config.yaml
model: "audio captioner"
win_length: 512
label_smoothing: 0.05
decoder_fused_qkv: false
decoder_bias: "none"
residual_init: "none"
nesterov: true
adamw_lr_other_params: 0.0014
epochs: 10.2
decay_fraction: 0.4
weight_decay: 0.4
adamw_weight_decay_other_params: 0
Rows from block 6 of the audio encoder, named by matrix and row number. Rows with one number belong to one channel. Each number is 500 + 25 x the weight over the matrix's rms, rounded and kept within 0 to 999. All counts start at 0. Numbers have three digits each.
# convs0: first 3x3 conv (encoder.blocks.6.convs.0.weight, 160x160x3x3), inputs 75-89, a 3x3 kernel for each
# convs1: second 3x3 conv (encoder.blocks.6.convs.1.weight, 160x160x3x3, transposed), outputs 75-89, a 3x3 kernel for each
convs0.65:500500499500500500501538566476500500500527490500500429501500518500500500500500515500500500500500500459459500500500500500471500500500500500500500500500500470510499483513500500544500449500500500500560500500500478500500500461500500500502500500503500500500542504496474445453500524543532500500500500500500500500500500500511500500500500550500500500473446500508624567500465500444457424500500500500500500500500500
convs1.65:500500500500500500500500500413383384475500500500464500500495500500500500500459497500500500500500500500549500501538534500500442500446500500554530500500518500500500500500500469586590500500500401521623500468489500497500500500511500500500425447500500500513500494500344381500500490500432421500500500500500500500469486597471508517500500500526556500465408443491457500500405500533625600547528489438454500500500500
convs0.66:500500449500500500484500459500500479500500514500614535478500500409500500500500500500487500500500500500500440500500536500500500500500500500500500482527500475500500514500500500500483516498481500500500604500500575500500500521500500500499500583500500498420531500500473500500499500500500478500492500481500478500500500500500500500478538454500500500451480403500500512500500486488500500500500500500500500500498500
convs1.66:500500500500500500500500500500500565500500465395517500500456500505500500500500500493500500500500500500500500555534567500500500500500500538500500514500500500507500500500500526500500450500522581459524500504500500500500500500500392422500500500500500500500485484430526500500504500473500500500500500500500500448495500497500500500532500427532500500453500468500500500561500472500500500500500500500500500550472500
convs0.67:500500500500500522500500500500540500477500500500500500442500500543538500500504500500500500500500500500500498473500500484500500500544505500500500500477500500555543474480481500548500447500500500500500500487568473500505500500500516500500499500500500500500500500462480501455500500500500500500500445500500500500500476500500500500448504481500500490433450453500500500500500500473500498500500500500500506500500500
convs1.67:476500526535571534512500500500467516524500500500500500404406490500500514500500500500500500500500500452500500500500500500500500575500500500549476500500500426500411500500500385500490500500500500500500678500500500500500500500570500500411438500467500500500500500513513502458542500500500472494443500500422500500500500444500500500500448500500514500576500500500500494587500500451445439500500500500500500500500500
convs0.68:584500500500500500500535486500500500493439503540500500500477446500500500529500500500500500487500500500515500500500500500465500528547500500500500500516500500500479500500500480500500500500500500500500443501500500485500500500500437500500500500500462466500500500500483500480500500500501474486500500500500500500500500487500500500500500500500504513500515500500472455500500500500500500500500500500500500500500500
convs1.68:500500500500467500517479500500500500500500500529500500500500500500500500500544516500500500500500500500500447506500487500500500500500500500486454500500500500500500500500500500500500500554481534509500478500527500500538500500500531536547500500500481500500500500500500500458500500500500500500500500500500500494500500518517516528498470500457500500500500500498491500500508517500500500526500500500500500473500471
convs0.69:500500500500500500500500500500467500512500500500500500500504500500500500423451500500500500514480500500500500500462500500500500500500500500500500500500500500500500500465500500500500508500478495500500500500489500500493513517500500500491450500470500500500476500500506494542500500523524542531500558551482500500500500500464476500547500491500500543500500506594500500508472500529500500497500500500500500500500500
convs1.69:500500500500500500500500500500500531500487470500500500500500500465500500462500500500500500500445500500618588500500517500442449500500500500500500500500490500500500479500473500500477500500500500490505530500553519496500521500500500500500500500473500500500530495500493500500483500500537500500469556552500443496500500500476500500500500500500500500500500500556500500500500538471549500500486500500500500461516500
convs0.70:500500500538507500500500500514463500497500500510521497500500500500440500537500500507500500500500500458500500515500500500500500495500500500487500500460500500500500500500500500500524500500500500500500500500500443520500500488500516500500488494500500500500500409408500500500500500500500471500511481528500500500500500500500500500500548543500500510500500500500500500495500549500469500500500479500500500500500500
convs1.70:500500500500500500500507453500500500508467500500500500500498500471524536500500500519500500500500447500572500478500490500500501498500449500500500500500499500500536483500500500521500500500500508486500500500500500500500497506503447492501391519500500500500442500500558557500500500371500500500500500528514500500500500500500500500529500500455500500500500500500556500500500500522508500500500500487484500438453407
convs0.71:500500549500500478522500462500500518500500500551500500500500500500491500439500500522500499500500500500500500500500563601500500500500500500500500500500500500500500500500500533500507532495500546500500500541457546500500537535500496461500500500480500464467516500510500538500493500500468473500507500500483500500500491500500447500500500500524489500500500547500500500500500527500472488500500500500500500500500531
convs1.71:500500500500500566500535458539500500500500500500493500500498500523502500500500500500500500500500504500500494500500500509500500500522500500500500473500463514500500500500500460500500500577576579500500537464473500493500500500500500500500597500500450500500500412500500500500465500500464499500582500500492500491480500502500500424500500500544500500500500500500547538491494500469500452500500500500500432500500536
convs0.72:511520500500466500506487500501500500500500500520552500500500500500517515500500500500500500500500500500500500500500497500485500500500500500517500500500496498500500494434500500500514500485500500500557496500500500500491500500527500500444500500500467500500500500500500500500500500439500472500500500509500500500500500500500500500498500500500500500500496478500500500500500500500500500500500500500500500529500500
convs1.72:500500500456500428512462500500500500500547500526500500500537500555500500617500500500540500500500490486500487500500500455500450500471470500481500522500500500483464500500500520502571500493500500459500500500500504500551500500490500500500500462500500500548455469500500500500456500500483478500500500500500500500500500500500500444500500500500500500500456500500500500500534500500500404500500472500500500500500500
convs0.73:476478556500502576448500500509500446500537500307494582500500476500500461475500500640500514500500500500498472500500500500500500500598500500500500489500483500500500500500500551500500500500517528540500500500500500418500467500500500500531500557500500500473500500564629508420485500500500485500451500517500467500500500500500500511508500581500500500577500404500500500525468500500455545500500550500500493500500500
convs1.73:500500500395500500500500500500500500557500500500500500500500480500539500553497500521489500472500541500500553697500439500440500500500500500500500500500500497500460500500500495500500559500500500500483500562500465500554500500500500500500500499500500500500542475403500500500485497500500500500500612550500575500500500500487500500415500500500500500500578505500500500500500504452500500500500500481472500500500500
convs0.74:500500500500500488500500534500500500500500495464500531500442487526500500500500500429500500500495500500500485442479559502565500500500483500476466500485500500500500500500498500500500500527500440545500500525500500500500472500500499500500571500500500500535500500500445500500500500488500500471500500592500500500500500525458500500500498516512500500401427500500500500500500500509500592500500500500500500500500500
convs1.74:500500500500500500500500500500500479500543500500500517470500500500500500500500483467471500500500573500408500500550547605500500500485500500500530500511500500500491467500464500500500500457500464455521500476500500517500500500500500500500500500500500500500407500500500500500486500500500500500499500500500500500423500492500500471500500419500500500500500474500500500537500500500500500500500500500500466500500500
convs0.75:554500500500500519500579567500500543465487500505437500500500500500500500500500500500500500500500500500500500533500500500516504500500500500440500500575500500500500459500500500511500499500507500500500420561500500500508500500500500500486500442493500500466465536476500500500500500500377500500499482500500500500500500500500465500500500500500500500500500500500500500588536516500500500500500500500500500473500500
convs1.75:467500448500500487500500500500500500500500500500500500500500500500500500500500500500500500500530505500500500500506500500500500500500500500500500500520528500500500494500500519521500500500500500500545524500500500500500500500500500500500500500500500500500500500489500451500493500500500500500500500500500501500500500547500500500500500500500484500500500500500500492497473498554500500500489500473500500522500500
convs0.76:500500500470517531500500449473500500500500479518500561500500500500500500500500496500500500500500500500569500500500500471500500500500500500500500500523500454484515500500500500500509489536603517500500500436500500552495500500500424500500500500500500500500448500500500500500500500484454500500500500500500500500516500500500500500500500500500551486496500500520500500500561554500510500500500500500500500500500500
convs1.76:500500512500500521500500500500500527500500500500500500472500500500500500500500500500474500500500500500500500500500500500500479464500500500500500500505465447459500495500511500500500500455435491500467500500500500500500500500523547529500484524500475497500512500477500500500602500500500571500500500454500500500472437469473500466508520520500500500500498507500500500500500500500475497500500500500500500515515500
convs0.77:465500500479500500500601500500500511500500500500496519500500530500500500500500510507504519533553559502500500500500500500500500511449500495500500500500500497500500500552438520500500500531500529467534500500500500500500500430500500495500500488500542497499500560500500500500500500500482494500500500500500500500500500500500486500500546500500500500417468500489500500500508483500433500500485500500500500500500500
convs1.77:489500413473500500454500500511496500481491500500500500500500471503500500500500500500500500500500527605513492526485500500500500500500545500500500533500500500500500454500500500500500500500500500500549500500500500500500468500444500500500448483478500500464500499500500500500422500543500500500500582500500500500500481500500500500500500500500500500500500490500500500500500500500532500500500563500500500500540500
convs0.78:500500500500500500479477500500500500497500474486560543500500500500500500500500500500467488500500518598618609500500523500500482500500500500500500500500512500500500537500500533500561636627500500490564500448500500500571500500500500500500500500500473500500500491500500500500542500500500510528613621500485500500500500500500500520500500518500500500512500500500500500500500500604500500500500500500500500500500500
convs1.78:497460500500500500500472500500500438500500500503500500500451472500490500500500475392419408500500490500378500500500500489500500500500448500500479500500500474500414517500500500500457500500439500460500537500425500500500500500500500500568490500585500649589465500500562500500500500500500500500564500500466536500480500544500500500500500500500500500476480500500630625500532546500480500494528500513512522500484500
convs0.79:500500500500500500500500500500512500500500500500567500465429469500514500500496527500500514488499500472470479576500500446500465500500476500500500500500500500500500498500500500460472500500500500500508500503500500556544500500507500500500500500486426500500500500500500570500500481473500500500500500466500500500500500500500500500500495500421500500516500500536515500500515515551563500500500500500500500500500500
convs1.79:500500500553493500500500533483546557443500500500362500394472500500500500500500500500534500500500500500500612539523500554524500500500614500500500424424500478453449500500500534469499500500500442500433500500562500566556500516535500503536464463500500500500410500500500500500500500522500500521500500557500513500500500500474480500500500500500500500500577604469500500500533500500500500505500508500500500546500500
convs0.80:471500481500500475500500512492500401517500514412500593500500500500500500500500500500464500557500465500530511558500414500500473500588530502500500500500531500500500500500500500500500500500500500500500500467500567590500507500473449500500500415500500500500445500592500452500500523424500505512444500515500500500500500482500500500601500461500562500479500537491500580533500456498500337500503500468500500500500500
convs1.80:591567500559500500409500500500554406459476500500525510500500532500500527467500500540500500428500500510500500533549522406500544423403500501455437504409448500500500500538500500415461520516500432377386500500500421627572507500550482492500500500422500500500531570486611500556500577485500500500426500500500407500500501518487551500500500500500500498493500500456500477476500500500496553555500454420528500436484436
convs0.81:454500500405436500500500500455500444514500500453467500500500500500500507499500515500498570500500500500500500500500500500500500500500500500500500500500500519500500510500500500500464426453500528500500500500500500500500500483552500481500533500540500538497500500500539517500500504500421449488500526509500500500500500500500500500500500500500548500526531558500500500500500500500500500500500500500500500500500500
convs1.81:500500497500500500500500500500500500500500500500500514500500500500500500500435500500461448500500500500500438533500500500500500500500501500500500500500500500500500569500595532500500500500500451430500500533500500500500500500500500500500490517454500500545507453500500500500500505500575603500500492500500500500500500500500500500500500500505490513560552495551520500500500448500500500500500500537500500500500500
convs0.82:431508500407440414500500480500500500500500500500500500500500500500500500523503500500482500500500500530500500500500500500420420500500500500500500470500500500500500500500500500500514500500500500500500500500500489500500500500500500500509436500496500482549529500500500417442548500500503500500477500500500509518500500500500461500519452500429500500533500500496489500500500581500500512494500500500489500500500500
convs1.82:500500500500500500466500500500504500500500500500500500500500500500500500500500500500500500494500500500526500518500500520500500500500500531500500500500500500500489500500500500500500471500500500500500449500451500522535475500447500500500476500500500500500500500500500500500500500512500500500524500542500500500500500500500500500500500500500500500500500493500500500500500500500501512500500500500500500500500500
convs0.83:500500500507522500500500500477474500500500500500501526478500472500500500500459500500500500500500466500500504500500500500500500477500514500500479500500500500500500530574500524500432500500462500469474489454500500481500500524493529534500500500500500500500500500450500500500529500500507500500505500488500500500500500500500500500500500500500537511538623541500500500500500477500500500500500500500500500500500500
convs1.83:530550556500500500500500460546500500500500500474500500500539500500528554482527539477500500500500500532471514500500462500500500472500500459500500529529500570500500500519500500500500500463500500500500500500500500500500500537582500500500499490569500521526476485500500493500500500500500500500500500500470500513494500500500498479500500500500500500500500500500499500505500500552533498521500521500500503484500557
convs0.84:500500500500416500500565500500559500500469490500500500500500555500460500500512500497500500500500500455500500487483500546500500500516500500500500500500500491485500518475508500538500515500500407500500450405500486500500500521539500500500522507430529509516509500451572553553500463500500500417500500500500500495500500498485500500464500460494500500500500500500603500500500500531500500500507507500500500500513500
convs1.84:500500495500486475500500500500500500500500500500500546500500500454500500500500477500500500500472500452492487500500483500500417500500500427500434500549580436465443500500500500500500500426500493500500500489500477500500500500500500500500500500500500500500500500500459497465448500500500500500500500500500500500500564500460493500500500500500500500500484504500561574500500500500495500513560501436500500490521500
convs0.85:500500500511500500500500500427465481474577500466500500500500500500500500500500500500500500500500500500500500500500518500500504500504526500500523500500500515500468500514556500545500451500469500500500500441500500500483500500500500500468601576500519507500500500500500500504545500500500520507500500485500500500500500500500473500500511500500532503500481500524526500500500500459439500500500500500500500500500500
convs1.85:500500500500500500500500480500500500500500500500589571500500501517508524500461500500500500500500500540500500500481508500475408500500500500500515500500500500500500489453500500500500500500500500500500500500500500500475500464500509500500500487492500500532500500501384387500500500500500500500500500500500484500486500535541500559500500500475500500464500463500424447500500500539552543500500500447500500500500500
convs0.86:500462489500500500500500500482464500500500500408431500500500500500500500500500500500500500500500500500514500500500500500500443571501500500500500522500500500500500500461500500500500500500500500500500468532562500497500500500508500515475500500490500500488500500500500500500500500557551500500539500500500500500500500500500500500399500460600500500571500500500500500500471500500534486500500500500513525500500500
convs1.86:532500500460500500542500500523500511500500500500461441500500500500500500500500485500500500500550551500535523500500500500500500491500492500500500500500500500500488500541500500500435563498480500508500500500386500501500486500450500500500500500500480500500500500500500500500500500500529483467500500500468500500500534500538500500500500500500500500500453500500565515527500531471500500521500500496500524500500500
convs0.87:566500500500572500500500422500500500455443476500500546500500500500500482500500500500500500500498500500500500500500500469500500480469458500487500500500500464449463500578491489503497500500500497500500465500500500508520457500533500500500546500500574567500500500617486500498437500519500500468478500500500472500500500500500500500500500500445500500511500500547500500545500569511500500495477476500500500536500500
convs1.87:397500500500509485507500510500510552630578557536614631500489476480500500500500485500500490500500500502500500415499500500500461462500500538500463533500594453500437500500500481500500441476488500500510424500609532500500500500500546497500479485500506500500500478500500500500470500532500488466450500383510500500500554544419500606500500517500500519500492500500500500495490463500495450646500527475500500500500461
convs0.88:500500500500500500500500500500500500488461460445500447500481460500500494500500500500532500500500473500500500506500500543500528453500500500500500500500500482524528484500500569500505500500500500500500500500437500491500502500494500500505419463500496420409448500500413500445568500500500500515522563500500500503500510500500504500436428500587620500500540500500479531500500500500500500500500500500500500536500500
convs1.88:500500520500500500500429405531527549500500500500500418500500500519500500584500500500404418500500500500500500476500475500481500500500500500500549500500500563580500500500500500500500449442500500449500500500500500500500389500459499500500374467472494489500573500500583489500500500500500611632500468471500500500500500500500500500500500500500500500500500618500415485500500500455417463500534500479500500500500500
convs0.89:500500500612566500500527500500500500500500521500500500500500597500500477461500500506482500500500500500500500500480500500500500500528496500500500500500500500500500492521500577550514500525500543500483500500496500510512465489500500500525500500500500500500514525485500582603445500461531500500500500500546500476500500500500500500500500500500500500447479429500500500396500474500500491500500500515500500500500500
convs1.89:500500500425500500500500536523536500474500500558620500500500500500486500500500500505500500500500500500558532500500500481500500500500500500500500500500500500500478500500500500500500505500500500500500500500500518500500500500500500500500500455441500500500500508500500500500500462500500500500500500436479585500500500500500500500500500500500500500500500500500500500522470500500482500500500500500500500500500500
convs0.90:500500500548500535500500500500546463500500500505500500500500500500500500500464477500500500500500500500566523500500491500458500500500500500500500500480500500500500500464500500499500500500500500500495500500500500541500500500500500500474500500500500500496500500507500500500500492500500500502500500500500500500500500500500500500500500500500500500522529500500500500500500500500492433500459500500500500500500510
convs1.90:500500500511500500582500500500500500500500500539500500522500500500500500500500528500500490500500500500500500500500500500500500500500500500500500500500500500500500500500500500500500500500500500500500500485523513490532500500500500500500500500500500500500500500500469500500500500500500500500500500500500500491500500500461500500500500500500500500500500500510500500500500500523500500500500500500500500468500501
convs0.91:500500500500500500500500500500500500500500506514516531500500493500500500500500500500500500500500500500500500500500500500500500404500500500486448473451500480462450500500500500500500500413416500500500461483488500530545500500500524514500453540500500500500500500500500500500556500485500526500549500520500500500500500500500500463500500474500500489484500500499500500500500500500500448500524500500500500500500500
convs1.91:500481516500463500500500486500500500536500500500500500500500500500500554534504509500447500500490500500500500564500438500500500507505500500541500500500500500500496500558497500494500500500500498499500500574500500500496500500528500500500478500500500500500500528516477500500539500500500500500601500443486522500476500500531500500500500500462500562500470500499568569500500500474500500500518500500500500461500467
convs0.92:544500500521500500500500500422500500502500500500500523500500500500500500500500500500500500500515500500500500500500499500575494517500511502509500500500500500500500500500536500571500500500500500500500500500500500500500427500500500500500500531500500559500500500500500500470500500500500505500500500500500500521500500500500500500500500458500488500500461500580500482523500500483521626500500500500500500500500500
convs1.92:500454500500500500500500500500500500500498500535500500483500500500467500500500522500535500531500508456500500500500500500500557500500500421500437500500465500460500500500500546500519540500440559500500491468500500500524500500500500500566500500500433500452500500545558500500520538500500500500500505500500500500470500500451480457599500500500500500500456444494500500546500500500500500500500500500500500500500500
convs0.93:500500555500500500500500500500500500500486532468449467500500500500500500509500500500500500500500500550500500500500500500500464500500500500538500493500521500500500500500500500500500520500526500500500500389437500500500500500500500474408500500500500525500511536500441439460512500500497575453500500500500500500500500527500500500500500500500500467522500500447500500500500500500518500500500500472500500468500514
convs1.93:480500500500562500500501500500500500500489514500500500500500500500521519500500500495491500500500500500500500500500500500500500500500500500500500500464500500500500495500500500531500500508500500500500500500500511500481500500500500500500500511500500500500500500500474488500500500500500541539500500523500500500500500500500500500500500511500500500500500500513494500500500478500500500500500500500500500500500500
convs0.94:500500500500500500500500500500500488500556500500500500500510537500500500500500538500500528500500500500500500541515506536500500500500500500501503511500500500500500500553535501528500500500500489500500500500500500500500500500500500500500520500523500552500500500500500466450500500500500477494500500480500500500500500500500500500485476467484480459500434500413500500500500500500507476500500528500544572500500500
convs1.94:528500500500463505522520567500500488500560564500500507473500500500579544500497500509503478500500499500500500452500500500500500500519442500500474500520500443500500500533546500500500500500523518500500736547500492488500500500500500500500500500500464444500457421500440493500495500427500500500500500438500500500500500500488500500419445500500500500500498501500415500500500500500500500500500444577561500500500500
convs0.95:500500431500500500534484487500477435500500500500500500403461502500500500500500500427423472500500500500500500489493495500500500554500500500500500489484500500500472454533500500500500500500500500454500500500500500500459500531483441437500500500500500534500500500500500505521500500500500500500575542579500500483500500500500491478573537547539480539525500500500500500500483470500516500500500500500500500500500500
convs1.95:500500458500500500500500500505492485528500500499500500500500500504504500500500476500500500500500500494459460446500500502500500500500484465500514557500500500574603500500524446500500458500500500500506479474500500482500408399500470500500585500500500500500500488487505500513500500500500500500500500500500531500500500458437500500500500500500500500500500506483500500500500500500485506500500479500500500500500491
convs0.96:500500500500485500500520501500500500453500500515512500500500500500500448418500500500500500500500500500500500500500545500487500500500534500500500500500481500500500487479498500477500542552500500500500500500531500500500500500500500489500500500465500500500498500544414454496625500582500500500500500450500500509500500500500500500500500500500500500533534494500500500500500500537551500492519500500500500500500500
convs1.96:500500495497500500500500500500500500500500500476468500500500500500500500480500500500500500500500500500500500500500500500500500500500500500500500500500500500500500500500500500500500500500500500500513500500455500500500500494500500500531501500500500500500500500500500500500500500500500500500500473500500500500476469500500500500492500496500500500488487500500500500500500500500500500500500500500500500500491517
convs0.97:482500542470500500500500432485500636558500422500500500500500461500500500500500500457503500500500500500500500469510500469540500420500436500500500500500500500500500429500619482500500500521466566512500485500500447500500500500500567500500500467500500500500500531423522500462426512564500500500570480371500500500469459500541500500426500551543504500431553596520500500500500375500519422500500500500500500493500500
convs1.97:500500500553629500588500419500500500510500527500468423500500500500468491500500500507500500500500474500500500500500504599500500500500500500570429500500500500500405500500500500492500525516500500439379500500499447500585500500500500578500500516500500429500495500500491513526457500500500464503638500500421520665448500500506517500500500500532520500556500472500475500500500617553500500551500545500500500500500500
convs0.98:500500518499500500500479484447500500527500500500499531468490445500500500464500500500500500500500500500500500500500500480430467565488500500500500500500496500500500500500537500500500523556531500500500500500500564500550500500500500500500500456500500500500569586534500500500465500500500500428554500500500500500504500500500500500500600500500500500500500500500500500500532500500500500500500500500500500500500500
convs1.98:500500500500500500500500500500500500514562500500506500500442510518506500493500500500500521467500500500442449500500545500500479537500500500560500500500500500500500500500500572500500500500510511500500500500500476466500416500457542500551477500500504500500456500500500500500510543570500483500500500500500500478500500500490500500575500500500500500500500500500519500500500500500429500498500500535500500500500500
convs0.99:509500461500500500613500500481476500500500500500500515536538502511500509500452500500500500468500500500500456451539500500500550500500500500553500499504481500485500500500500500500500500500491500500500464498500500432547455500500500500453500496500471491446500500500429500500500500495489500520577506500500500500500517500500500504500500500500500500617577500538514500500554522500480500500500500500500500500500500
convs1.99:500500500461500487500476500500500500516482500500500498488500500500500509500500500500500500500500500526508511500500449500500500512457500500500526500500500525500505500500500499500502500500500516500500500500500494500500500500500500500500500500500500500500516500500500500500500500500500500557500501500464500500500500500500500466500500500470500508470500500500500500500492488500500500500500463500500500500500500
convs0.100:500500500500500552488441524559573500500500500496500519500500500569588500500500500501500500500500500479500500500500500544500500501500537500500500485500500480500500474521470500536523522500504500500500522500500423508479500500500500500488516500500500500518500500524530500525522500508500500500500500574500500565455500500500500500500528472500500500476500500500500500562500500500460472500500500500500500500500500
convs1.100:500500500500500500533500500500500500500500500500500500500500500500500500500500500500500500500500529500500500500500500500542500504500513500494500500500500500500500500500500500500500500500500525500500500446500500500500500500500500500500500500500500500500500500500480500500500500500478500469500500510500500500500500500500500500500500500500500500500500500519500500500500500500495500500500500500519500500500500
convs0.101:500500408547500384485500588544500500491500572591523479500481500500500500513500500500500500500500500500500500500500500500481500500564547500500500500500500500517500568500462479500540500500500500500500477500500549631511501485500500546476539500500500525500490499517500500476500466500500448447506456617485500500500500500500500500426445534498500500500500562500500500500500419500500509500500500500500500500500500
convs1.101:500500356398441639500500391468500500543500500500500598500500483487500500500500602500500500559500500500515500486500420496576500500441564509500499518500523470422543521592500500500478504483604500500500500452500496668500500500403500500500425500426500512496500500500500500530539552500500500485435465464433511466500621500500642518500551500500460472597539482500564440500500500500500500500500490500500528500500500
convs0.102:500500542500500475500478486503504500500500500514499500500500500500500500488500548500504500500500500500500500500500500528500500547500500500500500500500500468499500566500525500500500500545500487480485500514500500500500500500500500500500502476484500638500500500500500500500526532521500470457500500500500500500500506500500500500427467482500500500571554500500480500500500500500500500500500500500500500500500500
convs1.102:469500500500500500500500544613535512500500500472500500345418500500496550615625631500500432500547500500500500511500500525486483500577575487475475500500500411475500500500500500500456500500516490500500500445500493500493522500500500500500563499500528500500500500453546488500500539468469500500500500517555500603500492500500502500497432500500530569496500500500500500500500500500500529500500500500500500500500500
convs0.103:475500500530479528500500500503564541500500500571500472481500440500516461500500460500500500556557500500500500439500500500538500500522500500500500511504482500500500500500500500563545500500500500537500531500500500500520425500500500500496500500454488481480500500500500500500500463500500478500500500447500500500500500500500508500500500500473446500500500500541500500500500500500500436500500500500500500500500498
convs1.103:500500500500500500500500455500500500479500500500500500484500500504459460500476500500500500504504500541534509500500473511500500500500484500486500500518500500500500488500562500500538500466500500500505500500500500420500517545500500500500500500500504500500500500500500500500500500500500500485500500500500480500500500500500500500483460486500500500500500500502500503500500500500500500510500500454474500500500500
convs0.104:500500500500500497500501500493541500505499541516524500500500500500449500500500500500500500500477500500500500500500500587500575526504500500500500500500500500526500500537477500553500539506500500500461411500500500500500500500541500495500500500500482500500500500486500610500500500500500509500500500500509500500500500500500505500500500439510500460552500500418500500500500466481469450500500500500500500500500500
convs1.104:542500475500500500500418443500500500500500500462570500439500500500500500494500481547541592500500500500500464500450514500500500500461500500477498554500500500500500514490500500549500500491500574500500457500532500500500469500500498500500500500500508545500500500500442500500500427448500493484500498484500500508500500493500500500529549511493486462561562527500500500500500500495500493551500500484500500500500500
convs0.105:500432457500500500510500500515543500496568500500500500506500500500500512500500500500500500500500500500500500513500547556500500500500500500500500500500500500500500500500514500526500518500500500510496500500500544500480500500530463500500500545500500500500484500499500500500559495500500475500459477448500524500500500453500500500582554566459437500500500500500500467500500500500500505500500500500500525500500500
convs1.105:500500500500500500524516500500512485500499500500500534500500500519500500471500500500440430500500500500500508486500500500481500500500500500500500500558558480500506500532500500500500500451499500500510500497500483500518500500500480461500500539500524500500500500485500500500500500505500500500449500500500500500500500477500473509500481500524500500500492500500500500500500500500500500599576500500500500480500500
convs0.106:500500500500432434500500420500500500500500500500500500493500500500500500500500500500500500500483500487500500500500500500500475500465500500500526500500500473500494500500500487468500500593500500500500500471500500500500467500500500537500500509500500526500500500500500526500469500500568500500577484505500500499500500500462500500500500485500500501500463453534593500473507500587563531500500500500500500498500500
convs1.106:500500500500500435500500500508500500500500513500504500500500500500500500417500452500500500529505500500500500545500500500500500500500500500559564500500500500500500450500494500500500507500442500503500500500500500500511500500544500500500500500620500455500500500477500441500500571500500500500500430500500500493489540500500500500500500500500500500500500500486500500500500500536500500500432464477500500425500417
convs0.107:500500530486467500399500500500500500500500500490478485500428385500500444500500500499494500483480489500435442565500500500500524470463500500500500500500500500500500500507500500500500500500500542500500500500478500467500500488484500494405500500500665656500500506500500500518500500500500500443500500514500500500500500514500500500500500500500500500509514500530532480500500500500507500500500500500500500500500500
convs1.107:501500500500500488500500472515550561500500500500500500500500500559554567499500500500500500500500500504530500500500500500489500437500500500500500500500500500500542500499542498500500500500500500500500500500495500500500500500500500500500500500500486500500500500500500500500484500500500500500538500626500500500460500500488490500500500500511500516513500500500500500500527501500500500500500500500500500500418500
convs0.108:500500464500500500500500500500500500500500500500498500500500462508550503500500500500500500500500500500485495500560500500500500500443500500444398500500480484499480500500500500500500488500460500483541477500568500500500500500500500500500500482533500500500500500532500500500500500500500500500500469500500500500515500500500500489500500500500500500500500496500500500500500500542545682500500500500500500500500500
convs1.108:500507500500516500500500500500500500500500500500500500500500460500500500500500539500500500524500500500500500500474500500500500500500500500487454500500500500500500528500500450500500500500500500500500500500500500500500500500500500500500500500598544500519500500500500500500500500500434500500500500500500500494500536520500500500500500500500500500500511500500501500500500500500451500462500500500500450500485461
convs0.109:500500451500503500549523500476500483546500468500500500500500430450500500500500500500500500500500492500500500477500500500500484500500500500500515500500486500463476500423449500557500651500500500500500474566500500500497500500485500500478412500502584524485500500500500500500500507443500500505500500500500500500500500500500495476472462441500500500475455412515519500500500500500500500500500500500500523500500500
convs1.109:456500500500500500500484500500500500500500500500500500462488501514517522500500534500500500500500500443500500477500566522500486471500500500500500521501500416500500500426500500552500625500419500500500500500572500465517500500508484500500500539500500500502500500519492503500500556534514500500500500465499560500500500500407536556500500500500500567456491500521500500500496541500543500500559500500487500500500520
convs0.110:500500468500500426500500472500541500500500500441470450500500500500500500500500500500500500500484500500500500500497500500500500500439500500500500500500500500500500500500500500500500495500500484500500500500500500500500509540500433509495457500528545585500500500531500500561500500502500500486500500500500521500550506500500500500480500500500500500446457500500528500420500500532500500507500500500500500500500500
convs1.110:500506500500500500500500500523500500500500455500500500500500500500500500500500500459509516500500500500500500500500500500500500500500500500445510500500500500500500500500500500500500460500500500500500500500500500500500511500500503457500500500472500557500500500500500500500500500500500414454500512500500500500459500500500500500500500500488500500500500549500500500510489500500500500557500500500500500500510500
convs0.111:500504500494491500457492500500575500500500500500500543500473500473481500540500500550500500500500500500500500454500500500500500500500500500500500484500500508551500500500500554500500500500500500500459500500500493500500500500500496500500491500500403380436500500500539500500500500500500500500500499500500500500500500483520517549500500500500500500559593553500500456421465500500530505500500500500500481500500500
convs1.111:500500500500500500505558563528446441500500500500500477457505500498491455512500523549644592476500500500500565532500500460473590500530443613595538500426424522500470500500469506500661500499445525513473500500544506500539500403392500500500500500562500467500500500500436401498565463463500500500500468500500500500486500503500468500500556500500500500534503500500500500500500500500500481500515500500500500500408500
convs0.112:500500496427500500544562500474500488500488500500500500500500464477459471500514513558500494500500500503509500460500500500500500542571500500483481500500500500500500500500500500539500500500570500500500500507510500500508506500500500500500516464467493500542500470500500500500500500560500500500500507500500500500500500500500500500473422458500531500500500500516500532500500500500487500500500500500500500500500500
convs1.112:444464500500500480500500500489500468500500500500500500500500500500500500500500500500500500500500500500482440493500500507500500500482500500500500500500500537500500432500500500500435500500500500500500500500500461435500500505500500500500507500500444500500500500486500500500500478508500500500500500500500500466473500500500518500500469464500465455500501500500500500500500442521500502497515482500485500500537500
convs0.113:500500500500500571448500378500500582500500500475500559500500500500500500500435500500538578500500500444500489500500439500500500489500500500500500500500500500500498519563500500500500500476551529500555500500500500500500482500454500500542500457500500511618500500472500490495465500492500500500500500500500500500500500500500500500469460436501500500532500500411453446500457500500604500500500500500500501500500500
convs1.113:458500500426500490510500500500505500438508500500500506500533569500499500500500500500500500500500500500519500500439500500500500500500476500500500500500445500500500500500500500500500500500500520537454500500500504500614500500500483499500493503503467500500500491500500500497500500500500502500500500500500502500500554500500500530483500510500515500500500523536500500500500500500500497500500500500500500500500417
convs0.114:500500500480500500500500455500500500480500500500500500490500500550542503500500500575571500500500500477493497529500500500500594482500500500500500469500500500505500500500505500500500500500519500508500500500500500500500500500500500500533500463468575648673500464500553500500500500500510496500500500500491500500508500500500500500457461500500500544546500500500500500438495500508500500485500500500500500500500500
convs1.114:500500500500511500500467497500500500500500500500500500490554547500500519500500500500425440500500500500500495539582500543500454462500500500500500500500585500500500500500500500500562456478500500385500529500500500500513483500500500500500500500500500500423438500500500500500500446500500500500495500500500500500500500500500421500448471477500500500500500500500500501500500500500500471500503500500495500500500452